Rows from block 3 of the decoder, named by matrix and row number. Rows with one number belong to one channel. Each number is 50 + 12 x the weight over its row's rms, rounded and kept within 0 to 99. All counts start at 0. After the name is the row's rms in percent of the matrix's.
# convs0: first 3x3 conv (decoder.decb.0.1.convs.0.weight, 144x144x3x3), inputs 143-143, a 3x3 kernel for each
# convs1: second 3x3 conv (decoder.decb.0.1.convs.1.weight, 144x144x3x3, transposed), outputs 143-143, a 3x3 kernel for each
convs0.0 101:42 63 34 51 55 63 60 50 55
convs1.0 100:49 42 46 47 76 16 45 21 40
convs0.1 100:53 68 41 60 64 58 55 31 54
convs1.1 095:56 56 49 43 52 34 40 30 68
convs0.2 100:43 51 48 49 50 43 52 47 39
convs1.2 110:43 61 43 28 29 66 71 53 37
convs0.3 101:57 47 57 46 00 34 50 33 50
convs1.3 104:49 76 27 71 72 64 71 68 45
convs0.4 104:42 36 65 44 52 41 47 48 54
convs1.4 095:30 75 36 72 35 40 46 31 45
convs0.5 096:53 54 59 37 37 61 59 66 60
convs1.5 088:47 72 50 55 30 57 73 35 32
convs0.6 097:24 49 59 45 53 68 41 36 58
convs1.6 101:57 60 60 57 55 39 57 41 84
convs0.7 095:56 48 70 41 55 64 62 66 50
convs1.7 094:42 36 63 26 49 42 36 29 67
convs0.8 101:73 40 39 50 58 49 52 43 58
convs1.8 094:46 49 26 59 24 54 70 58 40
convs0.9 095:39 42 59 57 65 41 48 40 59
convs1.9 084:31 38 54 58 51 48 28 54 59
convs0.10 100:52 32 40 48 45 67 29 39 48
convs1.10 103:66 30 52 46 53 60 53 55 57
convs0.11 094:68 31 52 47 70 67 54 44 47
convs1.11 087:44 53 62 39 62 47 72 39 76
convs0.12 097:55 43 71 48 64 24 62 37 66
convs1.12 100:29 43 38 54 35 59 33 70 69
convs0.13 100:39 57 67 56 50 33 66 39 53
convs1.13 093:54 51 34 54 61 54 48 40 66
convs0.14 099:20 08 44 65 53 47 42 44 33
convs1.14 079:66 38 30 59 59 42 59 87 59
convs0.15 100:52 56 35 60 58 48 49 50 46
convs1.15 103:47 45 81 57 35 62 49 57 35
convs0.16 099:43 54 28 47 40 71 44 66 60
convs1.16 106:43 53 48 64 31 61 57 67 27
convs0.17 104:37 70 55 62 55 77 71 62 62
convs1.17 113:35 43 50 41 16 30 60 67 41
convs0.18 091:72 36 54 45 48 69 34 39 68
convs1.18 089:56 66 48 49 56 48 54 47 38
convs0.19 097:46 53 81 58 63 64 56 63 56
convs1.19 101:54 27 47 45 69 43 43 31 40
convs0.20 099:61 45 37 50 44 39 33 34 69
convs1.20 098:61 54 65 65 61 51 66 55 69
convs0.21 100:62 50 63 33 44 54 56 39 40
convs1.21 101:28 38 51 60 67 43 25 41 64
convs0.22 099:52 25 36 34 41 21 61 40 41
convs1.22 096:58 49 63 63 49 35 54 45 45
convs0.23 098:69 42 68 41 58 48 53 42 68
convs1.23 104:46 56 39 39 56 12 54 25 70
convs0.24 107:56 51 73 46 52 55 69 52 25
convs1.24 102:31 54 41 61 41 41 39 55 62
convs0.25 100:54 50 49 53 58 62 58 33 46
convs1.25 106:34 62 67 33 32 67 99 66 73
convs0.26 096:63 50 55 42 53 51 48 39 38
convs1.26 086:51 47 46 35 52 60 60 45 40
convs0.27 096:56 62 33 58 55 60 49 48 66
convs1.27 091:46 32 54 10 39 37 57 37 36
convs0.28 099:55 41 37 50 44 47 55 54 44
convs1.28 107:71 58 43 60 54 61 70 53 54
convs0.29 103:38 46 45 56 39 42 44 34 27
convs1.29 104:90 76 46 55 53 47 63 61 61
convs0.30 097:49 42 63 41 61 50 30 31 50
convs1.30 086:42 59 45 44 62 83 43 72 60
convs0.31 101:36 56 53 43 32 32 55 53 58
convs1.31 096:98 82 46 52 43 65 64 53 50
convs0.32 100:59 46 61 27 31 45 46 52 68
convs1.32 106:61 48 41 35 68 56 40 38 71
convs0.33 103:44 39 31 45 12 42 31 58 60
convs1.33 103:50 63 46 83 67 61 50 37 36
convs0.34 104:42 78 55 42 64 46 59 83 35
convs1.34 111:65 49 41 76 38 33 30 48 42
convs0.35 102:69 36 47 29 59 39 26 62 73
convs1.35 102:43 29 77 28 59 38 54 32 53
convs0.36 100:42 53 36 50 57 64 46 71 37
convs1.36 095:33 64 36 68 60 32 54 50 51
convs0.37 104:58 42 60 53 37 60 30 48 72
convs1.37 104:47 46 68 59 29 73 67 45 58
convs0.38 095:47 40 62 39 59 50 48 47 43
convs1.38 084:88 61 72 76 50 61 63 61 71
convs0.39 102:77 31 39 41 53 45 36 44 46
convs1.39 092:52 40 59 60 61 42 66 62 66
convs0.40 099:45 39 11 41 53 18 42 27 35
convs1.40 089:38 53 66 56 71 80 59 66 49
convs0.41 100:48 58 40 57 50 61 42 54 43
convs1.41 095:56 65 61 68 28 75 72 75 62
convs0.42 103:58 59 54 48 58 53 48 57 68
convs1.42 107:26 61 31 35 27 52 51 24 55
convs0.43 101:62 21 43 31 48 74 53 60 49
convs1.43 097:37 28 34 59 46 50 49 68 51
convs0.44 103:48 54 29 54 40 66 46 48 58
convs1.44 096:44 54 44 48 45 80 52 37 16
convs0.45 105:46 59 68 58 46 70 63 49 64
convs1.45 107:30 64 78 65 34 66 55 20 52
convs0.46 097:54 74 62 58 40 57 43 39 41
convs1.46 089:56 55 48 52 50 43 75 53 46
convs0.47 101:69 28 76 47 26 54 48 09 64
convs1.47 102:44 68 50 53 33 56 62 44 63
convs0.48 098:43 58 54 49 66 31 46 63 34
convs1.48 097:66 61 54 74 59 48 57 55 71
convs0.49 100:39 52 53 54 48 78 31 50 36
convs1.49 104:45 56 65 44 50 74 41 74 77
convs0.50 096:61 44 41 37 75 37 43 29 56
convs1.50 090:64 44 71 56 38 49 67 55 44
convs0.51 102:41 44 41 49 46 50 50 18 21
convs1.51 112:64 68 44 39 69 41 66 55 52
convs0.52 103:46 46 50 47 63 76 64 81 31
convs1.52 110:50 40 50 56 44 72 52 59 36
convs0.53 101:75 51 35 45 56 45 47 53 37
convs1.53 113:73 58 49 47 48 53 48 19 56
convs0.54 098:36 34 30 67 50 36 46 45 55
convs1.54 092:76 65 49 50 48 53 70 62 65
convs0.55 101:48 59 37 53 59 45 46 49 39
convs1.55 105:55 60 26 50 34 48 28 32 23
convs0.56 099:56 27 66 56 77 65 40 51 49
convs1.56 089:55 64 50 68 47 41 56 52 56
convs0.57 102:32 28 48 59 50 34 66 49 30
convs1.57 110:46 40 60 60 60 48 54 57 60
convs0.58 100:37 75 55 62 61 57 49 42 69
convs1.58 110:45 59 49 46 57 32 42 47 39
convs0.59 099:36 60 54 53 38 40 14 50 46
convs1.59 094:65 78 70 67 67 55 47 57 45
convs0.60 099:51 55 43 42 39 59 53 37 38
convs1.60 093:38 17 43 65 47 51 73 29 39
convs0.61 101:32 51 50 38 74 48 50 54 50
convs1.61 097:72 49 65 67 45 41 50 57 45
convs0.62 100:41 44 48 47 47 31 50 75 63
convs1.62 102:37 49 33 50 57 49 48 73 71
convs0.63 101:44 46 54 34 45 51 46 44 34
convs1.63 090:69 52 38 42 34 24 54 34 50
convs0.64 100:62 58 57 52 42 32 29 15 54
convs1.64 120:46 59 57 70 66 57 49 47 71
convs0.65 104:53 50 61 49 65 53 35 60 65
convs1.65 106:58 57 70 13 40 61 49 41 27
convs0.66 101:53 54 36 53 70 42 67 59 42
convs1.66 104:37 55 49 30 32 33 59 64 58
convs0.67 095:59 61 30 46 56 49 43 62 48
convs1.67 092:69 50 44 61 47 67 36 49 49
convs0.68 101:56 31 44 60 48 41 53 55 41
convs1.68 121:62 38 45 73 54 59 73 59 62
convs0.69 104:42 24 68 31 49 44 46 28 41
convs1.69 108:45 49 49 48 69 62 56 48 50
convs0.70 102:62 37 41 48 56 42 67 46 37
convs1.70 103:46 64 61 58 46 45 75 70 27
convs0.71 101:68 53 51 67 56 53 38 45 37
convs1.71 114:50 81 54 56 31 27 64 58 59
convs0.72 103:70 36 45 47 52 50 43 40 30
convs1.72 109:66 46 48 41 59 38 56 62 71
convs0.73 102:50 50 52 43 55 45 62 55 56
convs1.73 104:52 47 50 36 40 83 62 11 14
convs0.74 097:43 68 50 61 51 70 50 70 30
convs1.74 091:63 65 53 67 46 56 53 45 32
convs0.75 099:58 58 47 43 52 41 67 54 46
convs1.75 110:43 48 45 39 42 58 65 54 63
convs0.76 097:50 61 68 45 53 39 44 38 40
convs1.76 094:72 40 52 58 42 76 50 59 48
convs0.77 104:53 57 40 65 34 53 45 48 29
convs1.77 106:68 99 54 56 55 66 58 71 57
convs0.78 099:39 59 33 69 52 38 43 48 48
convs1.78 109:53 73 43 48 56 59 64 48 55
convs0.79 101:60 54 45 55 34 49 64 62 59
convs1.79 101:52 57 42 59 46 42 76 58 58
convs0.80 103:55 55 59 53 26 44 42 15 50
convs1.80 108:47 38 75 54 70 70 47 34 58
convs0.81 104:43 62 60 52 68 38 43 65 44
convs1.81 115:38 40 60 51 45 71 62 41 33
convs0.82 105:58 61 41 59 40 58 48 60 69
convs1.82 112:57 52 40 32 41 56 58 87 44
convs0.83 103:59 62 33 47 49 47 39 45 45
convs1.83 098:58 78 78 42 35 58 39 58 61
convs0.84 101:37 38 61 41 56 66 37 40 40
convs1.84 071:60 65 59 55 59 62 55 65 57
convs0.85 102:62 70 33 65 66 56 59 55 43
convs1.85 112:45 51 46 30 31 39 51 55 58
convs0.86 103:55 57 43 47 29 26 61 44 71
convs1.86 107:44 46 32 41 82 37 64 38 45
convs0.87 098:65 34 57 46 58 58 40 30 29
convs1.87 096:59 54 57 51 49 72 37 39 66
convs0.88 106:54 50 73 51 21 70 72 36 56
convs1.88 107:61 42 53 70 50 54 38 25 46
convs0.89 103:73 47 54 65 23 58 80 40 63
convs1.89 115:41 52 47 30 53 47 31 28 64
convs0.90 102:25 53 55 37 43 37 48 50 45
convs1.90 103:35 53 53 57 63 52 45 45 74
convs0.91 096:63 45 73 60 50 73 43 55 27
convs1.91 088:58 72 73 51 31 55 55 66 42
convs0.92 104:51 45 58 61 35 61 45 47 55
convs1.92 106:52 56 50 59 55 52 36 56 31
convs0.93 101:52 42 49 55 49 21 47 43 56
convs1.93 097:56 53 39 51 41 45 25 87 65
convs0.94 093:40 57 28 30 60 57 42 32 52
convs1.94 077:38 31 65 36 43 52 60 48 50
convs0.95 102:64 67 51 40 56 40 54 42 35
convs1.95 105:38 58 52 48 43 56 55 39 48
convs0.96 099:48 38 60 48 63 36 39 41 58
convs1.96 103:70 32 45 47 44 34 53 56 39
convs0.97 100:32 30 42 50 55 55 42 40 48
convs1.97 091:48 39 26 47 56 47 57 81 73
convs0.98 103:63 58 25 49 46 71 32 39 40
convs1.98 109:32 50 76 49 41 41 53 56 26
convs0.99 102:50 47 49 38 00 49 50 53 62
convs1.99 106:35 59 51 62 53 65 43 31 34
convs0.100 098:58 46 55 30 75 35 52 47 66
convs1.100 099:41 25 37 61 40 50 46 33 59
convs0.101 099:34 46 77 49 56 80 21 44 50
convs1.101 107:48 59 52 41 54 52 38 38 62
convs0.102 100:48 44 66 55 64 55 41 48 43
convs1.102 103:37 59 56 29 42 36 35 49 29
convs0.103 099:70 55 47 55 62 61 62 67 41
convs1.103 102:27 42 53 49 39 40 50 56 24
convs0.104 101:59 32 49 40 45 64 71 44 53
convs1.104 100:62 29 37 38 21 69 70 70 67
convs0.105 103:61 26 35 43 60 57 53 39 59
convs1.105 111:65 21 31 38 75 46 57 56 64
convs0.106 100:52 59 41 49 46 57 40 46 47
convs1.106 100:59 66 51 75 64 44 38 60 39
convs0.107 100:56 54 51 39 57 64 48 64 43
convs1.107 109:36 53 66 04 58 52 34 54 34
convs0.108 105:70 48 53 58 37 63 43 53 53
convs1.108 109:68 40 68 36 46 71 44 40 48
convs0.109 100:51 35 85 50 66 86 31 20 48
convs1.109 107:46 59 56 32 45 62 33 52 27
convs0.110 095:52 35 49 33 65 49 51 49 52
convs1.110 084:51 41 63 49 35 37 33 41 30
convs0.111 104:59 53 36 49 38 21 57 58 45
convs1.111 101:56 48 51 65 65 67 39 42 25
convs0.112 101:42 39 38 46 53 43 53 55 51
convs1.112 083:46 50 43 54 48 52 59 49 68
convs0.113 099:40 23 60 34 59 61 37 55 53
convs1.113 093:55 17 54 25 34 57 75 79 85
convs0.114 098:52 46 35 70 45 50 43 48 46
convs1.114 101:53 51 48 47 48 60 65 56 57
convs0.115 100:62 38 55 64 37 64 41 33 60
convs1.115 102:55 60 18 61 25 45 46 28 34
convs0.116 099:31 32 52 52 59 74 56 41 37
convs1.116 094:41 46 41 47 40 55 39 62 52
convs0.117 091:68 46 67 45 59 58 53 44 53
convs1.117 086:25 51 55 24 38 52 67 43 37
convs0.118 100:38 31 56 30 60 51 58 66 48
convs1.118 086:45 27 48 44 51 61 53 66 72
convs0.119 089:66 65 48 67 54 59 57 53 41
convs1.119 078:33 41 33 57 43 43 48 58 48
convs0.120 093:32 42 51 33 43 73 51 49 63
convs1.120 075:42 48 65 45 56 62 50 68 63
convs0.121 103:52 41 49 48 27 62 58 62 59
convs1.121 102:46 56 47 38 46 43 48 44 69
convs0.122 100:32 47 75 51 42 57 43 57 38
convs1.122 101:43 53 60 51 43 89 42 60 68
convs0.123 099:49 58 52 34 50 41 30 61 41
convs1.123 106:59 35 58 53 60 51 48 52 35
convs0.124 102:32 59 53 37 53 69 64 61 66
convs1.124 109:54 45 33 18 76 37 34 28 68
convs0.125 100:53 56 68 44 40 45 41 43 35
convs1.125 104:67 78 71 51 54 52 55 52 33
convs0.126 097:48 52 55 53 40 71 52 46 64
convs1.126 084:57 71 62 43 45 43 39 53 44
convs0.127 101:44 42 43 51 41 39 43 55 50
convs1.127 108:45 41 45 42 53 38 43 55 53
convs0.128 102:56 53 45 52 63 29 56 75 56
convs1.128 101:37 58 32 51 30 81 37 32 42
convs0.129 091:46 53 66 45 48 51 61 48 56
convs1.129 096:60 58 53 62 59 54 47 63 66
convs0.130 098:58 54 39 50 46 61 46 50 38
convs1.130 111:49 47 37 64 48 67 66 44 34
convs0.131 102:34 40 36 36 57 56 37 51 59
convs1.131 097:59 74 69 36 29 63 44 68 46
convs0.132 099:56 45 39 56 55 72 59 51 67
convs1.132 085:64 62 52 63 66 68 61 55 49
convs0.133 103:50 38 55 39 48 42 50 56 64
convs1.133 110:34 41 37 52 43 24 86 74 55
convs0.134 103:49 43 53 45 21 26 35 50 71
convs1.134 103:52 67 64 59 42 87 77 37 69
convs0.135 100:39 39 62 47 25 00 62 54 34
convs1.135 097:65 69 56 44 37 32 61 58 68
convs0.136 100:45 51 53 51 32 51 59 40 50
convs1.136 103:40 27 45 56 39 50 76 83 36
convs0.137 101:28 71 59 68 42 35 39 51 63
convs1.137 096:61 49 71 71 71 61 34 66 54
convs0.138 100:51 35 39 63 43 73 75 52 66
convs1.138 099:38 32 37 40 46 46 56 48 45
convs0.139 103:45 44 45 48 35 71 62 28 74
convs1.139 105:48 60 31 42 44 57 74 62 73
convs0.140 099:63 53 49 35 42 54 55 36 37
convs1.140 093:60 59 50 45 50 65 60 22 17
convs0.141 096:55 39 45 32 27 47 43 49 54
convs1.141 097:62 67 77 57 51 76 79 84 96
convs0.142 095:59 57 57 34 72 51 59 29 28
convs1.142 088:60 56 52 51 47 56 61 67 55
convs0.143 100:37 44 52 37 39 31 81 37 35
convs1.143 096:55 59 65 56 49 51 40 56 58