python train.py --model="image VAE" --horizontal_flip=true --downsampling_factor=8 --encoder_arch="convmixer" --kl_weight=0.001
Rows from block 2 of the decoder, named by matrix and row number. Rows with one number belong to one channel. Each number is 128 + 32 x the weight over its row's rms, rounded and kept within 0 to 255. All counts start at 0. After the name is the row's rms in percent of the matrix's.
# convs0: first 3x3 conv (decoder.decb.0.0.convs.0.weight, 144x144x3x3), inputs 96-107, a 3x3 kernel for each
# convs1: second 3x3 conv (decoder.decb.0.0.convs.1.weight, 144x144x3x3, transposed), outputs 96-107, a 3x3 kernel for each
convs0.123 101 [ 89  61  99  70  62 109 118 105 150 116 152 152 107 110 123  98  95 106 130 113 121  84 145 126 125 141  60 118 126 113 114 184 125 100  93  97 180 128 165 114  88  97 171 129 133 122 123  88 125 102 116 130 163 117 107 114 138 132 132 133 145 182 147 141 140  82 157 117  79  92  36 144  89 158 124 148 195 132 135 183 100 113 141 101 163 149 129 169 158 122 137 226 154 133 132 128 132 149 134  60  71 128 150  77 139 131 139 107]
convs1.123 100 [115 104 126 151 140 153 168 152 131 114 116 118 135 150 139 111 120 119 152 165 200 181 131 151 131 122 147 155 153 167 109 193  86 114 130 155  91 143 111 131 154 132 107 156 129 177 158 183 130 111 119 151 173 170  69 124 119 118 168  81 167 168 106 141 172 152 139 191 146 121 122  96 124  51 120  87 150 148  63 106 131  96 199 195 193 156 158 163 120 116 168 146 143 164  72 147 135 108 111 111  86  80 116 145 106 106 111 109]
convs0.124 101 [113 113 101 133 146 142 168 161 138 113 143 159 139 180 210 152 159 177 129  78 131 151 115 129  94 101 123  99 135 149 154 172 155 154 151 140 181 173 159 183 186 173 112 141 122 104 140 139 100 193 129  98 131 109 165 127  87 133 129 130  62 152 182 166 139 157 142 127 154 137 175 196 120 152 141 120 159  96  98 125 120  64 103 120 168 163 122 184 127  71 144 134  93 142 127  89 137 112 157 156 127  98 145 156 141  99  92 128]
convs1.124 106 [ 97  67  69  73  93  77 131 137 103  98  99 114 115 128 163 137 167 179 130 132 115 136 131 108 118 123 101 131 133 109  73  94 144  79 109 144 114 117 122  87 111  90 108  92  40 130  78  56 146 126 134 150 186 125 112 118 167 164 117 134 144 144 131 121 129 104 108 115 172  73  98 156 207 138 171 139 136 145  94 124 140 198 156  64 177  85 110 102 141 228 133 156 144 102  88 124 117  80  97 142 132 111 123 111  99 120 125  96]
convs0.125 102 [110 102 130  61  39 116 140 109 139 169 148 149 170 148 146 182 162 137  56 108 106 113 112 110 112  94 106 114 163 103 152 124 107 139 127 144 105  67  68 154 113 142 137 113 118 144 120 115 158 161 160 155 168 133 155 153 121  95 140 142 140 165 118 171 146  99 147 127 107 130 103 136 101  94 139 102  28 134 121 126 125 127 107 155 154 132 111 127 100 107 108  65 131 105 110 117  86 124  91 169 133 158 102 173 138 148 134 150]
convs1.125 099 [134 195 121 135 205 122 161 175 160 136 140  94 154 147 104 147 147 108 149 152  96 115 147 129 120 122 169 173 152  98 141  83  82 132 152 102 116 104 131 173 146 149 184 127 130 138 117 127  89  55  94 185 138 182 136 128 137 136 124 150 142 141 163 101 162 118 172 181 142 186 172 109 138 129 151 112 113 135  91 129 113 175  98 113 139 124 103 136 102 104 217 186 112 121 101 101 103 159  91 122  84  84  90 109 132 166 154 133]
convs0.126 097 [186 184 140 135 128 110 111 120 159 117 137 128 105 171 148 115 129 164  90  87 112  73  67  42 141  77 106 109 106  81 146 188 162  79 169 153  99 112 114  81  89  66  87  97  95 140 140 116 108 133 169 106 114 132 110 148 121  96 145 158  64 104 137  77  78  75 110 142 112  90 146  92  75 114 160  95  79 138 112  33  99 137  87  87 169 155  97 139 150 145 123 112 122 150 146 111 134  91 104 142 164 206 133 116 141  81 140 105]
convs1.126 097 [126 125 150 144 109 122 115 110  70 167 155 157 152 145 152 132 125 149 141 169 172 187 209 197 140 105 145 151 164 130 138 169 154 129  78 160 121 155 210 112 132 158 150 126 162 126 137 170 158 135 120 167 156  99 144 170 142  84 111 167 119 107 158 150 131 114 149 119 116 120 119 132 112 184 120 172 208  68 136 134 120  90  39  74  73  86  96 133 161 136 180 150 155 139 105 128 172 195 136 155 156 124 113 129 148 100 122 144]
convs0.127 100 [154 128  89 144  93 115 183 143 108 170 179 179 140 148 125  89 114 137 166 148 141 128 130 176  79 117 156 105 130 132  92  84  74  86 107 113 171 174 156 139 137 121 141 124 128 151  84  88  89 123 106  81  72  49 160 152 121 127  98 132  79 113 149 100 138 110 113 161 167 132 164 151 158  96 110 158 138 128 104 113 130 136 140 118  98 132 196 203 105 124 120 180 156 113 137 147 154 150 146 152 118  93  82  92  83 148  88 105]
convs1.127 099 [112 110 119 144 166 151 158 173  39 111 123 128 127 142 129 136 127 130 119 181 121  81 135 116 153 118  93 183 181 147 200 163 207 112 183 162 105 145 115 153 151 130 109 139 112 153 182 155 131 115 134 150 226 184  96 122  81 142 125 128 154 156 152 117 128 102 129  53  84  82 109 111 157 138 178 160 133 134 155 167 122  65  77 124  91  98 116 159 160 179  95  92  29  84 133 162  90 100  91 176 147 145 116 132 137 137 136  70]
convs0.128 101 [148 109 142 127  99 123 150 122 115 136 120 106 156 154 147 132 128 148 112 133 113 139  52 110 131 114 106  76  77 162 177 152 123  70  73 115 202 137 127 147 155 138 184 132 123 102 138 136 161 164 139 179 100 149 171 128 146 149 158 153 139 132 127 130 139 154 175 186 153 102 125 112 136 134 103 129 157 102 141 135 152 199 132 119  98  86 118 105  64 125 136 122 113 106 108 128 185 158 148 116 162 123 155 125 138 127  66 119]
convs1.128 094 [ 96 147 144  94  99 112 124 179 130 114 106 126 131 127 132 138 120 132 140 126 119 110 202 187 166 172 118 157 166 103 131  99 147  49  22  57 110 128 117 165 166 184  72  84  90 147 102 159 106 114 114 149  73  48 116 108 146  90  96  74  78  69  68 180 161 154 127 107 144 169 156 153 159 174 121 106 155 178 156  91 127 143 142 131 124 143 145 146 196 239 117 132 135 108 112 111 160 230 214 149 141 103 115  68  99 144 105  55]
convs0.129 100 [101  96 126 154 161 159 118 141 160 112 125 151 114 125 131 126 114 130 144 178 108 110 108 106  96  94 114 133  77 109 154 163 151 141 171 182 126 138 157 137 112 137 141 132 129 153  77 118 123 165 175 111 122 114 127 170 175 118 136 138 119 143 121  75  74 125 127 102 130 113 106 136 117 175  70 122 189  90  91 127 111  91 107  92 131 120 107 107 108 105  51 124 133  85 106  79 113 132 102 151 127  85 159 186  56 151 182 195]
convs1.129 101 [127 126 121 148 158 151 133 182 206 113 128 108 124 149 129 131 136 120 143 126  57 144 133 126 103 117 105  67  52 112 112  81 120 171 117 100 111 121  62  98 146 148 122 167 155 143 140 167 146 108 122 153 166 135 150 103  67 160 124 104 123 102  72 113 107 116 154 155 106 133 132  74 134 101 141 186  96  94 154  82  88 142 127 136 103 152 162  57 155 149 110 114 118 152 161 169  99  78 127 122 126 123 127 146 134 145 110  99]
convs0.130 103 [163 111 113 146 104 114 157 161 127 111 112  97 158 147 135 137 124 103  78 113 144 120  68 149 107 113 159 137 137 134  72  96 130 135 116 151  93 136 171 116 137 128 102 116 178 142 137 136 151 149 167 131 123 114 141 166 128 104 130  37 147 156  91 110 107 122 169 146 130 151 100 114 130 112 118 136 145 165 152 148 117 154  83 105 111 114 144 130  95 120 109 128 128 114  85 106 135  88 177 149 174 160  81  87  66 195 167 167]
convs1.130 110 [154 128  72 157 159 161 159 130 148 107 116 113 121 121 106 110 120 116 155 175 181 152 155 160 149 176 165 168  90  71  92 198 187 152  59 100 117 135 143 104 126 178 117 152 120 160 129  83  88 170 139  95  61  35  87 136 132 169 100 145 150 179  65 126 113 137 142 162 116 113  28  96 172 114 109 108 112 137 164 126 115 101 152 240 174 160  94 112 151 232 109 138  87 152 118 148  99 171 203 100 105 119 132 117 141  90 137 122]
convs0.131 103 [119 100 123 132 134 103 157 138 117 116  90  78 187 160 123 213 205 167 119  66  58  84  91  79 135  99 147  66 107  68  89  92 163 136 116 135 113  47 111 149  69 130  81  70 127 166 199 142 133 121 123  90  64  65 126 136 131 123 113 124 154 114 112 144 155 100 174 170 137 214 200 188  94 177 144 125 191 175  91 119 161 109 127 108 141 111 107 122 107 103 114 189 195 112 143 120 103 136 122 123 139 104 116  98  61 112 129  81]
convs1.131 104 [144 122 114 143 159 130 109 169 177 115 110 103 136 130 117 149 160 147 146 101 139 144 159 127 158 137 140 121 194 146  88 186 214 133 117 117 190 175 203 172 120 170 137 143 153 204 254 183 105 200 215 115  92  81 110 147 128 137 141  99 124 155 108 117  54 110  96 106 110 112 150 102  86 125 133  55 123 112 162 154 154 157 165 169 126  76 130 108 159 139  67 121 124 103 127  53 145 121 127 157 157 126 166 152 124 125  95 119]
convs0.132 098 [141 143 136 140  85 149  83 100 145 117 153 175 118 119 138  88 107 116 101 141 165 106  99 137 197 117 159 140 133 123 107  68 164 134 154 115 132  77 168 103  95 156 144  69 162 107 146  88  21  90  89 105  88  72 188 145 132 226 121  97 213 167  93 107 160 138  59 118 153 114 123 163  90 110 151 161 103 135 162 195  78 136 108 146 178 127 135 139 129 144 135  96 150 177 127 121 127  60 124  78 128  42 123 110  64 159 132 131]
convs1.132 097 [145 129 160 156 149 140  90  95 134 139 148 147 144 104 110 131 124 142 117  94  80 137 175 119 108 115 164 176 133  96 104 133 175 130 155 132 133 137 125  69 118 121  53 107 131  85  92 137  83  67 132 160 159 157 105 118  67 127  90  37 139 102  17 145 155 149 158 146 176 113 133 151 134 105 108 110  87 173 134 173 177 146  97 104 203 144 108 174  85 130  82 150 146 182  60  97 145 176 156 143 141 118 171 139 126  68 123 147]
convs0.133 099 [198 224 187 159 162 157 172 138 129 154 173 157 169 144 153 177 171 161 194  99 172  69 118 138 115 156 113 122 112  64  93 106 135 134 166 130 149 124 148 167 132 116 150 146 123 132 180 106 143 141  95 138 118 123  39 124 164  59 152  89 128 156 137  75 102 121  86 116 145 114 162 142 135 108 140 127 104 137 114 169 157 174 168 137 141 163  67 129 151 110 103 124 132 141 173  92 141  95  56 180 179 136 110 143 149 132 180 123]
convs1.133 097 [ 36  92 148  80 106  91  49  71  69 143 142 150 131 125 139 111 124 125 114 120 143 131 161 159 114 155 140 133 115  85 130  99 128 160 171 165  97  93 105 102  95 140 103 141 137 142 130  87 136 101 105  51  66 118 160 152 209 132 171 202 108 152 184  91 115 140 159 172 183 139 167 163  56  99  65  80 126 106 151 179 183 169 102 112  74  99  67  72  41  50 168 140 144 165 151 118 114  43 124 115 125 162 115 128 162 102  72 139]
convs0.134 099 [ 84 116 150  38 132 168  73 118  93 126 151 151 111  93 113 111 138 152 113  94 149 136 121  84  96  96  54  86 148 114 156  82  97 115 172  93 167 146 150 117 102 127 137 109 116 131 174 120 112 106 128 110 122 110 111 123 168  80  93 160   0   0 197 110 105 134  91 124 159 104 113 153 109 155  83 141  99 167 125 130 103 141  84  58  94  87  58 164 173 172 140 135 106 169 142  81 176 145 127 138 157 122 130 111 139 162 122 153]
convs1.134 103 [142 143 151 146 154 168 120 120 114 122 148 138 136 132 141 109 131 120 163 151 173 167 158 140 151 117 123 179 222 159 130 160 162 126 139 150 129 145 149 103 100  80  55  96  97 134  79 152 124 137 103 115 113 170 154   4 171 104  76 199  62  71 155 131 148 116 106 125 155 106 134 134 144 177 111 174 146 151 120 159 185  84  90 156 155 179 158 174 181  88  89 125 131 130 140 167 158 118 105 172 169 116 131 138 174 136 129 110]
convs0.135 097 [125 119 161 116 176 154 139 142 152 117 131 105  99 119 135 103 125 115  84 155 158 107 153  90 135  96 138  94 139 147 147 177 152 133  66   0 144 132 199 104 119 141 123 165 192  37 171 115  85 137  24  68  86  35 102 125 126 102 162 108 102 133 130 134 124 118 133 135  85 167 109  87 103 151 155 119 189 128 124  95  63 120 113 112 122 109  85 126 122 144  69  99 168 164  95  96 136 107 152  59  97  95  85 149 116 119 107  82]
convs1.135 099 [177 129 126 134 118 150  93 168 162 125 122 120 118 117 120  99 108 108 150 250 181 153 186 149 139 120 114 155 113 142  24  75 147 107 108 149  81 102 111 114 121 151 130 114 143  97  77 139  46  19  68 119 187 169 117 118 147 125 144 166 149  62 165 173 120 135 166 139 122 144 115 123 125  93 127 133 111  37 159 161  76  14  97  37 108 160 122 151 144  73 109 121 110 203 148  73 103 112 173 142 127 135 169 103 151 167 118 147]
convs0.136 099 [ 90  91 102  43  56  62  97  92  78 143 124 108 139 106 144 144 126 164  99 126 111  89  76  99 115  77 134 146 153 101 105 101 132  73  44  98 195 101 103 150 115 120 138  76 143 149 117 148 178 145 140 153 150 157  92  66  23  95  60  14 120  60   0 131 142 105 134 144 100 147 122 143 160 150 142 138 119 176 121 144 146  99 135 139  86 108 136 116 136 118 129 115 164 123  91 118 107 109  90 141 129 168  93  82 123 132 109 118]
convs1.136 104 [164 199 170 193 182 144 173 150 172  94 113 104 135 123 131 126 125 124 193 156 162 146 203 118 109 147 115 139 222 192 180 139 180 104  76 121 187 120  88 128 144  42 120 145  85 139  94 126 106 119 203 114 142 203 126 129 189 103 147 189  16 133 154  52  66 110 101 141 142 106 120 114 123 177 187 153 174 104 127 147  86 146 111 121  92 128 178 126  94 142  99 139 166 105   8 123  90 116  67  89 172  89 133 147 142 131 144 137]
convs0.137 104 [151 142 154 154 145 138 168 163 152 140 125 148 117 119 151 136 135 131 145 138 151 171 154 132  93 143  94 139 158  93 102 193 125 157 126 155 150 167 124 152  93 158 128 120  99 135 122 195 162 140 167 170 163  88 126 131 117 164  97 124 146 118 139  92 164 173  93 131 149  79 126  76  51 105 130   0  96 108  46  98 132  49 176 130  76  85 127  88 116 138 128  98 158 104  96 148 115 139 192 129 151 122 114 105 142 160 100 172]
convs1.137 100 [106 135 139 142 105 142 120  87 127 132 141 152 116 133 150 123 130 144 105 136 144  97  98 158 145 125 127 116 174 170 162 108 134 122 138 141 157 104 116 131 116 129 123 108  92 138 125 116 119  96  73 134 118  99 172 121 108 156 149 127 114 159  94 234 145 143 128 138 117 107 170 138 166 154  90 154 194   0 171 159  52 123 130 177 178  62 170 126  79 149  45 145 169  72  88 143 114 144 159   2 108 104 115 121 115 119 139 144]